config = dict(
    model='sound classifier',
    hop_length=320,
    spec_augment=False,
    win_length=512,
    activation='gelu',
    head_dim=48,
    fused_qkv=True,
    parallel_block=False,
    patch_size=[64, 4],
    beta2=0.999,
    grad_clip=1.0,
    steps=10100,
    lr_schedule='cosine',
    warmup_steps=500,
)
Rows from block 6 of a small sound classifier, named by matrix and row number. Rows with one number belong to one neuron. Each number is 128 + 24 x the weight over its row's rms, rounded and kept within 0 to 255. All counts start at 0. Numbers have three digits each.
After each neuron's rows are labels from the 100 clips, of 14848, where the neuron reaches its highest value: "strongest on" is what is common among them. Only what is clearly more common there than usual is listed. The data: acted Russian speech (Dusha). In brackets: how many of the 100, against the usual share in percent.
# fc1: MLP up (model.blocks.6.mlp.fc1.weight, 1536x256), inputs 192-255
# fc2: MLP down (model.blocks.6.mlp.fc2.weight, 256x1536, transposed), outputs 192-255

fc1.180:104169126119122136127155098118120171123136128059159119150189140111127141128095142115090078154131149149130106158178101101138123110164118127165107152116116101147110101127120186109156130108095101
fc2.180:157125126142116136158158131148085208125154113141102117101145156173117158103165095135147095102103139122153109149133125139129111136147121161109127088143098133143091105118095148114107151124136149
strongest on: emotion: neutral (67 vs 35.4)

fc1.253:145126144138097153134123124096145129100165097134107155099149116159132127158164124109140148121098150113129113122121095079173119101110141094149146123143159145162136131137096097116137125157108112
fc2.253:139142112151110149113104112130082107130119110120118123070122140145179101107128142112096119114105132135130145153094144120126147142117139120048148132180114128148142125094150099159118104111117139
strongest on: emotion: positive (73 vs 18.5)

fc1.244:109110150137098146101131113109151172148142086128093139138138095107106151171165132113119090114103060079093126107141105112154123095116142141102147099117095121091129113150123133118150099147169076
fc2.244:101182136110125124130097086135114086133122077087128100160104154106146121138158162151134112135124134162119113149120117154124097140121149166129116104102129110104149106140129096154128159098121115
strongest on: emotion: neutral (71 vs 35.4)

fc1.558:070119126116066122095126125118120137139142118101122121123138156157126136172140180122117119106109116154169142111133169136160137128146159141141186090139115122148115113122113132134078080127151123
fc2.558:133112149134125155117142181112141159100166120095133133091124115121091132130172135098140128094135135115080125139108130167133103107118128121083173102166145132094140115105108080144085125157112170
strongest on: emotion: neutral (68 vs 35.4)

fc1.252:117107124108082127165152132116119084133149125103140126187159107161169178126133096128162118149118096118139114148153121169138143133110181068103140122082110115121109088127137137085154154101165120
fc2.252:140110123128208143112114179108148110092124130149107143100097157167116116133136143156120116110145150129121145128091125121126107119095153144113166143109151125125104135140097166144169103129155127
strongest on: emotion: neutral (92 vs 35.4)

fc1.456:142152094124138099113111164179110115113104144121099114109147153139116105182151161159121108104115156145148145147151146100141125147126164118149088121123105137126161136146132160147147130159142128
fc2.456:130118128081139114091132099134133183107096148128121150156146127123105103077075128125178098170153124149139121134128140100138097159087134158088115115133123129143113074189185152119137170120138143
strongest on: emotion: positive (51 vs 18.5)

fc1.495:164137125188095189106095110151123142105130155134144154105101132143093120079127163139160127157120114121130070123148111140105143122121143178137164110119120158172103094138104135136081124119176097
fc2.495:099150177140145167113103147136158147143109089130099118091100110134120092155158111140134121107131167141088112094131127075135104127101137122112101120149123133159133160128119138070126109146135120
strongest on: emotion: angry (73 vs 18.3)

fc1.415:063132147126145144128156118159158147131123133116081155095118162114111152128152116092115212093121126133112105106128143173130136102121112107172143131165126129103104126119133145111123114120149085
fc2.415:142112143101119105154125078172133125130134102103111111112137102107150129100161122165121104101130101140080140153128109136132136101153126122166103125131100145149151096126058117089110132123121107
strongest on: emotion: sad (79 vs 27.8)

fc1.266:115116135193129113102151106148113149119145139120123119136103132157150120137086132118115144125155101154132143146127139145140165117099088135140128165126146117088114112089124136118162153097121134
fc2.266:077092158083114122130028155154157156101143079127136173140151105114147100141129125138139114118141131146115161119195121129136132148127160117186108159135072152134101157136110133120154105145126129
strongest on: emotion: sad (83 vs 27.8)

fc1.19:113157146123123144136147142151093146120136129139137137065120182106135118170124145124146171103150146103109170100136136180100153170134101157105180098103135140098069106149137103116153168181149108
fc2.19:153114097145136142129128115110115100153167102123135103157138104145145150085161152096156072151149112120117096120121119145140116101111138146137115105149077094139094129129152122170096107124139103
strongest on: emotion: angry (97 vs 18.3)

fc1.507:126109139096098087160088134151095137130137123096079082136161103102168143164137105103163149112090092123133113152146139146116151170114130147120103113107123148167163126165122153164132137140068135
fc2.507:117156122133158126116134128089131109149137089130142085116144166143140121132157161115145133118110132095118120154103119122124110167145133147120159138147110124136109110137084145093156065107124126
strongest on: emotion: neutral (65 vs 35.4)

fc1.88:107137151118112074088107124083117148130136113118148116133116152100136163155107129164124135136103106069150119092117102158152151102147133121113140137111094126141138123145105142164141083125162144
fc2.88:126110156105161141129123151138115096164126186136102109136095095144102098174132183132158064112155131128085118112135138092175095127173125122088152130149144150108127143137133090127118092118153163
strongest on: emotion: positive (80 vs 18.5)

fc1.194:117127109122168137142118143135119147104093146136137177132163096170128122137112109091143183137154124108177130099117125124109062096152128107109165149146116158104118141175136139154167125086137137
fc2.194:128100168129107166120105187110159108105143110129120115153156114132139123150141160128160178078105084127129099118107133097149111098143122130129134133133114190135158138096097102175097141086139145
strongest on: emotion: angry (62 vs 18.3)

fc1.643:114103119127084143107117091130101140130126137143091164168143151184125110130157146144115113131114147152134118154147138140144134130122147130120114119150138145195083113117130121110159147092168117
fc2.643:122172096104144091127108116114116124116116143138096120146112112100158129093117123097131144126135102147097099094156123121092122123157119105135106108111131132148127102151112130083138091098131138
strongest on: emotion: positive (92 vs 18.5)

fc1.156:164115140102117107104144120107137144092122105114117165163137108072117108105167103114106150126113107097113112126133171135135120112127122084139110145133184138122114089119079124117113106124131087
fc2.156:125134144169144147120154184170136107161151131114143117094120118159124134142153195117134133101145127152129163122111133163137107132133125114099135118113125113107122176101146133164128130130136126
strongest on: emotion: sad (78 vs 27.8)

fc1.274:075177125130119169124177145082125115131161155114088082109099100119133117160169109127160147140109086127120117117076142143172162090145143157126195149121125136134121161154142094136107135141159148
fc2.274:148114120113135097101129168069121084114097122152139149147124140169101149135164168137139135078124114093093161125163102114117131092116166126142154127141104114143150147145136121144064084068079148
strongest on: emotion: angry (50 vs 18.3)

fc1.148:117171125146115131115178120145151136103156145054093182155098117131092104088178127106140109127142104098131139130100127100128107104144089107123102105130154121109117112052146147179098112155117134
fc2.148:164164109135134141119113092136100127160092154142137079146071120137160152090125141103123128108166145117143119097177159144139171136123168158119110157153133101111094124092097123119100092100151167
strongest on: emotion: angry (71 vs 18.3)

fc1.724:108135115112099144123117144097083131126135093091121119101120135095171151129146146072127163145104167137144140131150100131152127102136146123146135080106177140100140154142114144133091138167181170
fc2.724:166143103138156116134139113051161083142125145091146127129127132164128180147164149120118128107098096120078144156152106118122135115126136153104142139124139082129126140125149147130115087102124169
strongest on: emotion: neutral (70 vs 35.4)

fc1.729:109173106147129134139158123094096137108157152121114089069181153137084088125129135082110145134119154083135132128087130138173145170157103134138156092112114136155121121134095136155132148121124116
fc2.729:134151141181111103157161129156110128165150085135154110139134141149113132124175127098143124126109121153116151112125125146153117142104145141088072110170133096126152123119127124169103096094129108
strongest on: emotion: angry (90 vs 18.3)

fc1.426:136133143124129136132101080146085164128124141109113102112089149144157132123138179125136127131128141120141144113105115124128064145103106132170083140097157129134107120122094112168141125098126141
fc2.426:164134105129126105109120134092147097100160158127097159085130144118128158134172114115108162110065125105127131121158113148092133149151123120176104128137122156122146178140138122125127155116121146
strongest on: emotion: positive (93 vs 18.5)

fc1.522:129112160117160145104132144130155127150098159119094107112073129133121163134139125142129170098137137106157149103112104093128102092107158102156092107114151158155137093142118106159128121119172197
fc2.522:093111133131113112136100164118149104137134089141138105133153132125129124200106149143139143088065119140086125132145112108119111091110176131141134098167122148130129166124109116145116109132137142
strongest on: emotion: positive (86 vs 18.5)

fc1.444:115139131172126169069146121125106135134099157084100095105145180128176125133119050119132159146080108145164088109161155141134140124153132117118143142141143148116128118120109135098132144140107072
fc2.444:124100148096127131142158121105135128103113116134124174111098121120128150156156127145132151139150105128118107151136110151124147102104097130128110116097139212103179155091140157102125133119132124
strongest on: emotion: sad (94 vs 27.8)

fc1.660:066131131129108130110093089102092105106118117118110121162118099116140155141133095084136146107112133100118149116129136156164142130145139097101142095094131123123164150124137119117108140116111112
fc2.660:149130145118103122090118117131086176130142157152089125118113115187131127105136124134163122112148146118132134128135106098131136159117146138080153151162133149146106086160110176148121130122150120
strongest on: emotion: neutral (76 vs 35.4)

fc1.27:126126142098126132071164117138112115137134099094122177145108124103120062155126107139092099136140102111140117124132154144139125130139066101107069147148137165106114150111103100108131181114143096
fc2.27:141137139104126130144166140121124085132126137129157142087130179142118091140164146130137125077121133150155133125117115158109137092077114101110124135129142155120180158123136124107119095132134145
strongest on: emotion: sad (99 vs 27.8)

fc1.734:125141145138144132108117150135140141108168130102085107131143104105121184116143160118150140100140134131108082124126063111188154110128093143137167134150117145123109111151087088144155176119160114
fc2.734:134155141148096147082144122123133114133129137128127071083193124120183139147128145172113117110139117108125128123136144174110175092138153130094109110128104116147157122133093100129134141121080124
strongest on: emotion: neutral (61 vs 35.4)

fc1.541:101117133160099110155151187108136144124107162174102143159143129083121126191145165117144123160114122135128091114145139106119100129136118144115078120173178169099107097125144095129122138066112139
fc2.541:124096082131137135132135112133108104126112151160113166165104109129174137094129080126140105132150096119111145117138149141111146137107096114149132114087118116108139132188152166142136112097121084
strongest on: emotion: sad (82 vs 27.8)

fc1.409:142100155128119154125110119109144113115129106128094133157107137105152143164100127113082123115110094146134138156132141140132104085152096093119115103145157146101118116111099153173124151126101113
fc2.409:151123143135140144124167134150090119138142136100142123072097171111158104130169110119134137122117153144147116121097165148107158075120097138124106130151129139150154121130090128111130174133142108
strongest on: emotion: sad (70 vs 27.8)

fc1.268:154094126118086097067072148108102117090126155120100142110129131141120120144155136148138157153127128125119140126167130089127117128136134122135137111129110197170102130116127135165158125064164115
fc2.268:145101127141139116072158176094142111100139150107119131121100151129115179130157092125171133146081122154093113116150129086095126113097108178110081131156116102116131166121085135108106119169112105
strongest on: emotion: positive (68 vs 18.5)

fc1.619:103134125113142149132174127192146150120122128142104130070160097152145092105123134103163154149097172122158156104148145130086120147105126157109097139152122130139138096129104156144127128123166166
fc2.619:162158134139170082085119160125098105096136104113153123134143113129095150129127138130094103110095119080133147120112093116109110132112128118154112131111114159111133120162171139102140115141113123
strongest on: emotion: positive (56 vs 18.5); emotion: angry (38 vs 18.3)

fc1.604:107104124082089098129118165075115174122159084174103095153119104152136087137138113136119123144112162139150104114115121117138180114071084123082124108135155133129170129112111132121120133105112106
fc2.604:179100122141190131103145134123120127113125111170119169138114119138098152132151142129165119120128164111161150142098118156085105127115172115094151159112162110157077099123157143116175109103148164
strongest on: emotion: neutral (70 vs 35.4)

fc1.121:121111125100127153116091150104132107071157114067145101105169159153117119197114141096146108101106144119075139107157137148152146131131133149133093163154134148131110087106115130137081083123126083
fc2.121:137145155145111150162112143138117133140088117150102171146158115094104129167128077115147155133138107100115122139069157080140108140158071111142123133114142103134113129135091093122142123149150149
strongest on: emotion: positive (70 vs 18.5)

fc1.3:148125063080099129104141140137106142128127090099110142139135185114146102109168148109111114106111150118143133139138110136132146104150163105122130164157167133171161131143084112115130177166132123
fc2.3:118137127136156131177146123120139084150117133118174129131121088117153148104115106152100154172126141126151171106118173131088118146064128098107080149129145165135120161121163141144123119129126149
strongest on: emotion: angry (62 vs 18.3)

fc1.686:102114143168129136114176140135145155101123155109094120130137153103152110164185095116139180139129128125080102133086159134132121109127110126136123151180151170085125075115131183134093145133134126
fc2.686:118113096128177123122119100165163111166160131078146134099151135114132135075162111159167129123085092144079165178119093149133153116107132142155118120152123166126135118104111139119114150105103115
strongest on: emotion: sad (82 vs 27.8)

fc1.582:125162128180109104120146166081125149129127103095088099111091131146165112108131122081140143179142168160174153124100164143068132125169138136106173144154121154116115154109149153164139131144133174
fc2.582:116138129136080111118127091162089189153118108128163140166117102108123100123090120106163108166114142131113100133155144116166125117140119126114141131162118057132136085157108101118143108143104122
strongest on: emotion: angry (97 vs 18.3)

fc1.580:108044131128131144135109123120150125128157100129102170159141128124163114104150071111135139172087084160133148144110133133136141077104102119130122134080122124101155077133163122127116146123113123
fc2.580:117099136109136162117104162135120143113115143138073144150129125116095113127147090139112170139126100123156094115104129120159121116115098125129105153120096126137120098135157130098128119131157108
strongest on: emotion: neutral (71 vs 35.4)

fc1.625:096080134097150151100114131158128197138118130082123125146159112137156145147150105107144144058111111128150132167147112159156121096154178104138211121121110125113180105148129136139124161132111093
fc2.625:106134102159123100149107109148164093088136114152135120114125136109110162139125131120122117115086147132163142125141084080108144147163136156120100154108122105144134127122096096151142135153140156
strongest on: emotion: neutral (76 vs 35.4)

fc1.298:145127088150109130160116115120121138131137071142108145177155136129133170083146149131151092133108127104140108137134089109134109130134140126186132109124114114138118091143123143177150087086123184
fc2.298:170147098167141126100141113101141068103119135126109146155104161137154143108131160120103105114134154120153158156114134145086141153129136148119141113142131152127122130110112134131133137113124117
strongest on: emotion: positive (98 vs 18.5)

fc1.588:138112073140070132085200106145121123110114125142107142135135148168147116128118146106107112080123123116110159145102146190150146090111134125145154131130117184154114129075133165108118128100118075
fc2.588:143128104119130101141137118141129098123145114117119146113147114126125102151137128144147112143152171154157179197094124155117111158097115128128103150146126120123128077119155151120194134145127140
strongest on: emotion: angry (60 vs 18.3)

fc1.473:150122112152127197163120131139152123136127129089069172158129090139131127158127098128137139177138096080132131129101133115132125129136132082101122108125137148133121135161136159126124107147110096
fc2.473:112098161082115140098113111133131134122135143141143070102126133116163132119130119120142184131109075096108105136120121131140136143151166121138144125115128120106093122117061149124068098141123150
strongest on: emotion: sad (69 vs 27.8)

fc1.732:146118163138166163116128151148126146101129178171125117130128115101091139168132154137171184136155160109087132133110133115096135150104137152164159136100152135149146163159135117124108109125131100
fc2.732:093111127123142099146126134162124105123149142118095140133111116120123137156089138130119122130091090153177152099158158147127126147115120154132083068118123130108122112166147146147110178090127165
strongest on: emotion: positive (50 vs 18.5); emotion: angry (42 vs 18.3)

fc1.551:115114145057079115105175109144111162083137153115092155134127122140150119128086171159126153157104142167150159121088101138103165112131098138104135119111140138132102071121119118136145127159111109
fc2.551:084113130131128126126150112152100124121162151132145090108103115150107146114159079111133082128127085155084128110182139108134080146119169119118151099130104135135106146139106122089096113107113161
strongest on: emotion: positive (80 vs 18.5)

fc1.188:093105111140157119137133154122141098118130131149135138141102103127077133136122166119115136159138101127101123113143141143140142093139114151115118139158138139140112173118128132148144106078157157
fc2.188:127128156080119169122161098162047110139129088147163127114123153139140111108146116128118123107114121110098128144099129089145106164109072195095130140151137056126087095115084150177145155099143115
strongest on: emotion: positive (73 vs 18.5)

fc1.42:165153132138147165171142133157098131145134155162105135114161146116083072189113134126113160120110107127097136130121114143115131142126103132162123123088158149132100106099105126136128108152154152
fc2.42:079121142105143108118115108172121156141149143120096119121098113172129140099128100147153140173122115098119167126117160124129139162078124115124138079130142159108147135108105175178081130145140144
strongest on: emotion: sad (80 vs 27.8)

fc1.721:133167138107128127151139161128169133114099155136096128137126183133118087157146148160133127107092143107148109112121139117148117108126114144152138122121127123158096149075116162147136123100142137
fc2.721:119103160131145123129124169117142180150121162123164130113096086162144123140127125117123098095135152137186136068111190122109133142174108143102139127141153119169079128110167148116154118112147157
strongest on: emotion: angry (90 vs 18.3)

fc1.119:151094174111131123113165167141092109136176156155144148113157126097137119139140120102178143135107157113131129145135142135092166151137156075112127106143112117178143164154121138125105152108131120
fc2.119:101081145121161138127087173093141128092184125104088132124080148110109109117133133155108138125123108101104133110103134162129125124149125109109122112132135147102121125093100116138110103124169125
strongest on: emotion: sad (74 vs 27.8)

fc1.515:156076108140102126084106117129110146124129128128106119152165129119148120087124113105096135122087097156142112114164108133139138103145118104172149122116148146103104126142147160168121112140134133
fc2.515:123156099131104137142151144144105099148137153097120113092117140131157120100150113122153075156171132115139151167123127167162138128117118149115128114154151062129170144127140165120136131119106109
strongest on: emotion: positive (54 vs 18.5)

fc1.532:135094155149134164122179131143126162108088134103075127137138157097132117092118138150105172102114102112113112105082111160138135129100128117102132180168162170117143121104125162129120160091122119
fc2.532:119098110129113147115145079163105140089147122129091123098123152109142116113140097161100140152135097118098147152118103161124145117101086137142118107129159167141130083100115128120139117133114081
strongest on: emotion: sad (97 vs 27.8)

fc1.547:144104180155164170117121105073156130086134141166085134102088135147161130123141111155104109128120125120126153127141148145128087145150113138158153125156149136116158173145112109151139150093149145
fc2.547:155154116140136122133124112127103109159137103091126149181099110130150138108108114174144169159146130158129145145130091117129120120111122146161096133177140100165127130129117115120141137129109113
strongest on: emotion: angry (53 vs 18.3)

fc1.529:126127127143114125109134111097112151079159140118106131129134141151144123117161152139117154154135104127124121125150110144098150117120115084081129144137116173163133122119126126090087162099153086
fc2.529:128143143118152130096154082143139113119107138142115152123078149121180149144103098159156142156145112120076143138155125166122126109144098102152099148111142130164145143110140132081150106115139100
strongest on: emotion: sad (73 vs 27.8)

fc1.738:120131118139124102127156123113112167094104133118080140137147170167157115112130151106107153129127089118138157093127134156126167121123106111087142112153137161107111118120076134159132116111101142
fc2.738:086086105107114194159128136101088114151127130171139078120135158121155089132107102164141139129179137135172135101136170145131120147134078147146088165096098146154128077099127149104134143107132102
strongest on: emotion: sad (81 vs 27.8)

fc1.569:155122140096134088133151116136166118154095125142128113132153108173174144126140133114117142109172133116153106124125170150143135158095108122155108171084136145135123080146106137118128117124140119
fc2.569:136130108113144113154111117116132159124164156121100115112131127138085151140158075136119083147127130134092118066164137076148114105134141124143110131116099146116139145112111117123133136131106118
strongest on: emotion: positive (92 vs 18.5)

fc1.234:156099167144133147098136104177120149086092124125118165128197186156143134124148182107104118150104154125137102084126093096151115071123153116134100135154137160119121134140130156136127131131141105
fc2.234:131161106155137151161143062115159126140101139135100105120090138139151162122099097153084133159160119118144154116158172101155149149124145115138131134118135136180143161130170115127139109119145127
strongest on: emotion: sad (63 vs 27.8)

fc1.655:135122123091163122115107091087149138096135158146118132136141145200131136112139130169118156170151126121136108175141146115116107132143077132153113108098100148153127168139093095144129118103175141
fc2.655:108109113129123134131153119111167082099159129119072103121139140135132145119158113138160119093105120120114103115115124090136140122114132158144127083134117165126144135152118092109110114176130149
strongest on: emotion: positive (92 vs 18.5)

fc1.416:096156107129160130125109099126139141151134119146122163138134092128105161143153142129150080119069142103145147093166077114099120149100195136132173134099113108114142115168120133151138106152181109
fc2.416:149129142138091139097126150126117110139117122114135106118157133189160143103119126153115122080139119124103153144141136125109148144121139117097133155154115114168090097098129141114090145107101143
strongest on: emotion: positive (95 vs 18.5)

fc1.198:099121137131094109153076138137079132068110163132114153106159136139184158098142142118108132129139151115106149102115129149140194101087132159190136089138134146134142103121166123146117094118143116
fc2.198:133113114130157106131131139152126083138133094102143106153120119137140134159131130105126092126128088102103121162103152113099120123145152143108138168104115118091122093124155116148160104195139152
strongest on: emotion: positive (69 vs 18.5)

fc1.727:091119132118167139153136098110146124136123118132096128146113143146137096152120109091135155149110109104166111098085172157101129141080121106126136172094158209088147121097140131111112098136117121
fc2.727:130107099102139165175119159129176147133128145133095123149113092176112118153123106127157154112149124123179141097114120126129122114145130125188131174140110210112125135115110159061136188077125177
strongest on: emotion: sad (95 vs 27.8)

fc1.285:089203107158132132126150134114101120118112153106079138114141164161132141125162168130137094102129125137097153118112128134123123133122127104108135146149109133156093088083137156132112137142181110
fc2.285:127124066083110146112112119183172122120140152159124128116128119150118091147123068131125112161118160182155124140132157126132123120117112128138133134134135066147155111149139161108136124125154128
strongest on: emotion: angry (79 vs 18.3)

fc1.566:135114133112151119151110090154094127120127101130122122144127130157121132110108141154157137128075129113108135121146108130150098145154147150148083116093126120162117138124099153163104116116134155
fc2.566:171148085154102111133107089088134083098124156103084167123127123117130158117154123154112124148124136116145126162157112144115120119134181149157087109123136177128159153123133126134109151107125106
strongest on: emotion: positive (96 vs 18.5)

fc1.535:131141112139135183170092127169110098081125148161076103053149157116161134138181140129128145143126147145180122116122117124160136147104166146103080118086120143125153121111156130165141179178123147
fc2.535:160129158095159164080157133100163129105142114136153115149106140140075100108143089133142137146148150133118116117120135162109185105091139138111106152131153113148128148127158103092125108104128115
strongest on: emotion: angry (91 vs 18.3)

fc1.652:075176115153096111144109125090115135114118146157127107109147111109112162125134146098133150106094091135141090100103140145143116129135186121091168142116105128154116172137121089173118113099153098
fc2.652:133102129116111133097098152081100134152123159124101125151110094143126158112154157114128089067125067089094143138149084120163126143108163138084157105144075106129128136116150085161109091112111161
strongest on: emotion: neutral (78 vs 35.4)

fc1.353:098074157124119131122111118135084174114132087132142140152161096126125122119130143125132123090128078095127085109122107117134128139137108114148169125123122109126104116126085121114110129121111087
fc2.353:119180111136127124139122104160115075126136081110157096116136122111129131107146145148173083144110118107079130137156133129134104148131137119127102085128120104112110150133116088144089113159106158
strongest on: emotion: neutral (71 vs 35.4)

fc1.593:127206169154097180100170133150119117117137122144106109117111165152109149154118103125111120133075114150108096112119148148109130158129145108099161114153114177143113120134097114092114136126157134
fc2.593:159116125086143090129150147109141107143109115162129108126129155097141142140119147094112172112054129098038089127119174134126115093114111119099146090111142131126116068096120138152118116122115145
strongest on: emotion: sad (85 vs 27.8)

fc1.476:161139175146119126142115114119121156109071134118093135130105132125109097125134123073126128126120112130122095060083138123128159124135120112117096196099166103120133115117090119107123169110165089
fc2.476:122095135127153124157158153124107152107156093131087134130119146139159130106138106111140127119183094100094111104125131157135137096144125115114137118150115167156122070127117090078099054102181159
strongest on: emotion: sad (84 vs 27.8)

fc1.424:138136112137153117110146112179124169115115128149136110117118137156110127094129154119133134126150130107109111099140124121137099145157112121154135116083120133123134146149087146135126163129125077
fc2.424:135129168143110125154119106106146120129081127098103152121147135060093188141131091125104097110064122114084114122179077123136105126171140132154140124114133140129155189108121094106131137154108147
strongest on: emotion: positive (60 vs 18.5)

fc1.153:122126111144129130126165106126111158151164133126121124098124135126124152147123171134125114102120111131148116121130131130143134104090144110139100140169132154100135122128124138168128122152133072
fc2.153:126127176093121125117124137125080140170074114145084099129111133146143076108107130152131187139183093127134098114111154158096151105073129116114120157138119152114104121156122141170094093137139117
strongest on: emotion: sad (58 vs 27.8)

fc1.407:094132159113115118124136119118092156109118122136128137143118118131104094093116140144127159124122139148144129148111140091118133106155123108157130161126116138103145139147114177108144132100087142
fc2.407:138110162162113133135105134108120141150104076138095117101161118158142132125173140148154111053141096130089115140093119103121107139145150153124178164173097135172102157120101120085099131136132162
strongest on: emotion: positive (82 vs 18.5)

fc1.767:152094173124141093199132114152140178136142111141104141146135125139155143108165135135141152116156108133129108133131103123132125123107100117124159140080107147178128060153120110115178131109097121
fc2.767:134098124132098134132116188097154131144134143121075065112152137125116157157144162126137126123097092145099088138119101132130105124075129088113115115083119146130119152107102154124116138128159154
strongest on: emotion: neutral (69 vs 35.4)

fc1.365:130107146141127174130151175094118162116161083116120141173124103166125145121135131131111136102124170155128145117155106108126105094131135153109148116113121124173114152124138152138120106174140104
fc2.365:150100126134160134089130104130120121098084114140152140149164150137131090118118169149123165078138152122107083115119115098106173086108107156165128157102143121127182103155124139113126125121148130
strongest on: emotion: angry (85 vs 18.3)

fc1.449:151129102141138119148136162174133095131079158168132139097133157160113116133110165105158148142118135094138147118171106116142074136145134160144113111075142129179098160129091154133149149066136144
fc2.449:184114101139086122131165126107149116070146135131101119146155117133129121152125137145120106134060128124132116134132083084100127107158120160137090133146111137111138168137137148076115157123126153
strongest on: emotion: positive (81 vs 18.5)

fc1.483:088121150105102119107142103125144123131142096091104100165145102146122144144123158134137143107117093151149093123120127108147108136138139100159163101087140081128091141074150142150085074122116136
fc2.483:184122146141140076090136122134121098124132075123109137123110104177144132105155138107161120121135183106103133103140097123128128176120150130145119150125153116083111125126071156107118166125116138
strongest on: emotion: neutral (76 vs 35.4)

fc1.10:133158177095119091119120130121121128088127139122126157081117113102129122154117122101141173156105167114155166130115097089108134104149124143134124114108127142144083106158121137133209133155151136
fc2.10:175106104140134133085161140122176106090151127091141147141159130120077140080167121116147108159154148147123111120117138164146122105107123129161109138128139109107121105127145126142128148130139147
strongest on: emotion: angry (92 vs 18.3)

fc1.704:124112140118103136074139116130124124108118124109123129094140152138137105131089132115117149124112094116123152140134135162142137106143103081159123127153136169115116133104107121139107105140126170
fc2.704:150128119125154169104187170133137140123120146103158149096093144146127116148138141118120144094165158134100126129110139171124114117141086137091181134122149148117156127135126122116119121129196095
strongest on: emotion: sad (97 vs 27.8)

fc1.235:133120141143157120105194100140123138127123121135089153099114134153103138138140111142103140101122108105183163104099145134090132144164114131081161122156152127162084121146109141143130129145145146
fc2.235:130162156132144116145113196133126125111138102128109110159150099123104141143122152125163105102152143128133158135113098094162088152127165135134137114113121068129109124132150114180154134142158134
strongest on: emotion: positive (46 vs 18.5)

fc1.65:097154170098115107127147118056171127162115170155099133152136093134133134163133120116117158110129146101106108110105123108146106095104102135148132154110129111106154111174133090120163110145150118
fc2.65:113085090137152100105144137151099157140168145132089069142148114179129108123155169135129095133147125153177131119042103077091093153149138159122137110148145120113148133130148118141104120127145177
strongest on: emotion: angry (53 vs 18.3); emotion: positive (39 vs 18.5)

fc1.108:090136100113090160097128141125163148125090150112108108128149067081144133119143120100133125107085092141138104133147102145159156107151168102153158093120096130133113111164104116107113105132136118
fc2.108:143152119156149090114137131141097104086171120123104118120126119173130125109175125111164102132144129109101107127123135130107116142114155124135142137152093115121116109142125172132132143140140165
strongest on: emotion: neutral (71 vs 35.4)

fc1.519:110110086116098089156122144101107100116103095149134122142153157160145097143131129155106163095159131095134125107138151182130101098115144126142165115144138121114142134118115130111096141103148090
fc2.519:115102155116143111103104098141105102106108103129119096120151160128154113101156084140128120156123083133102118122154120132114115096119098092150141124105129136085144080116123137087112155134122144
strongest on: emotion: positive (40 vs 18.5)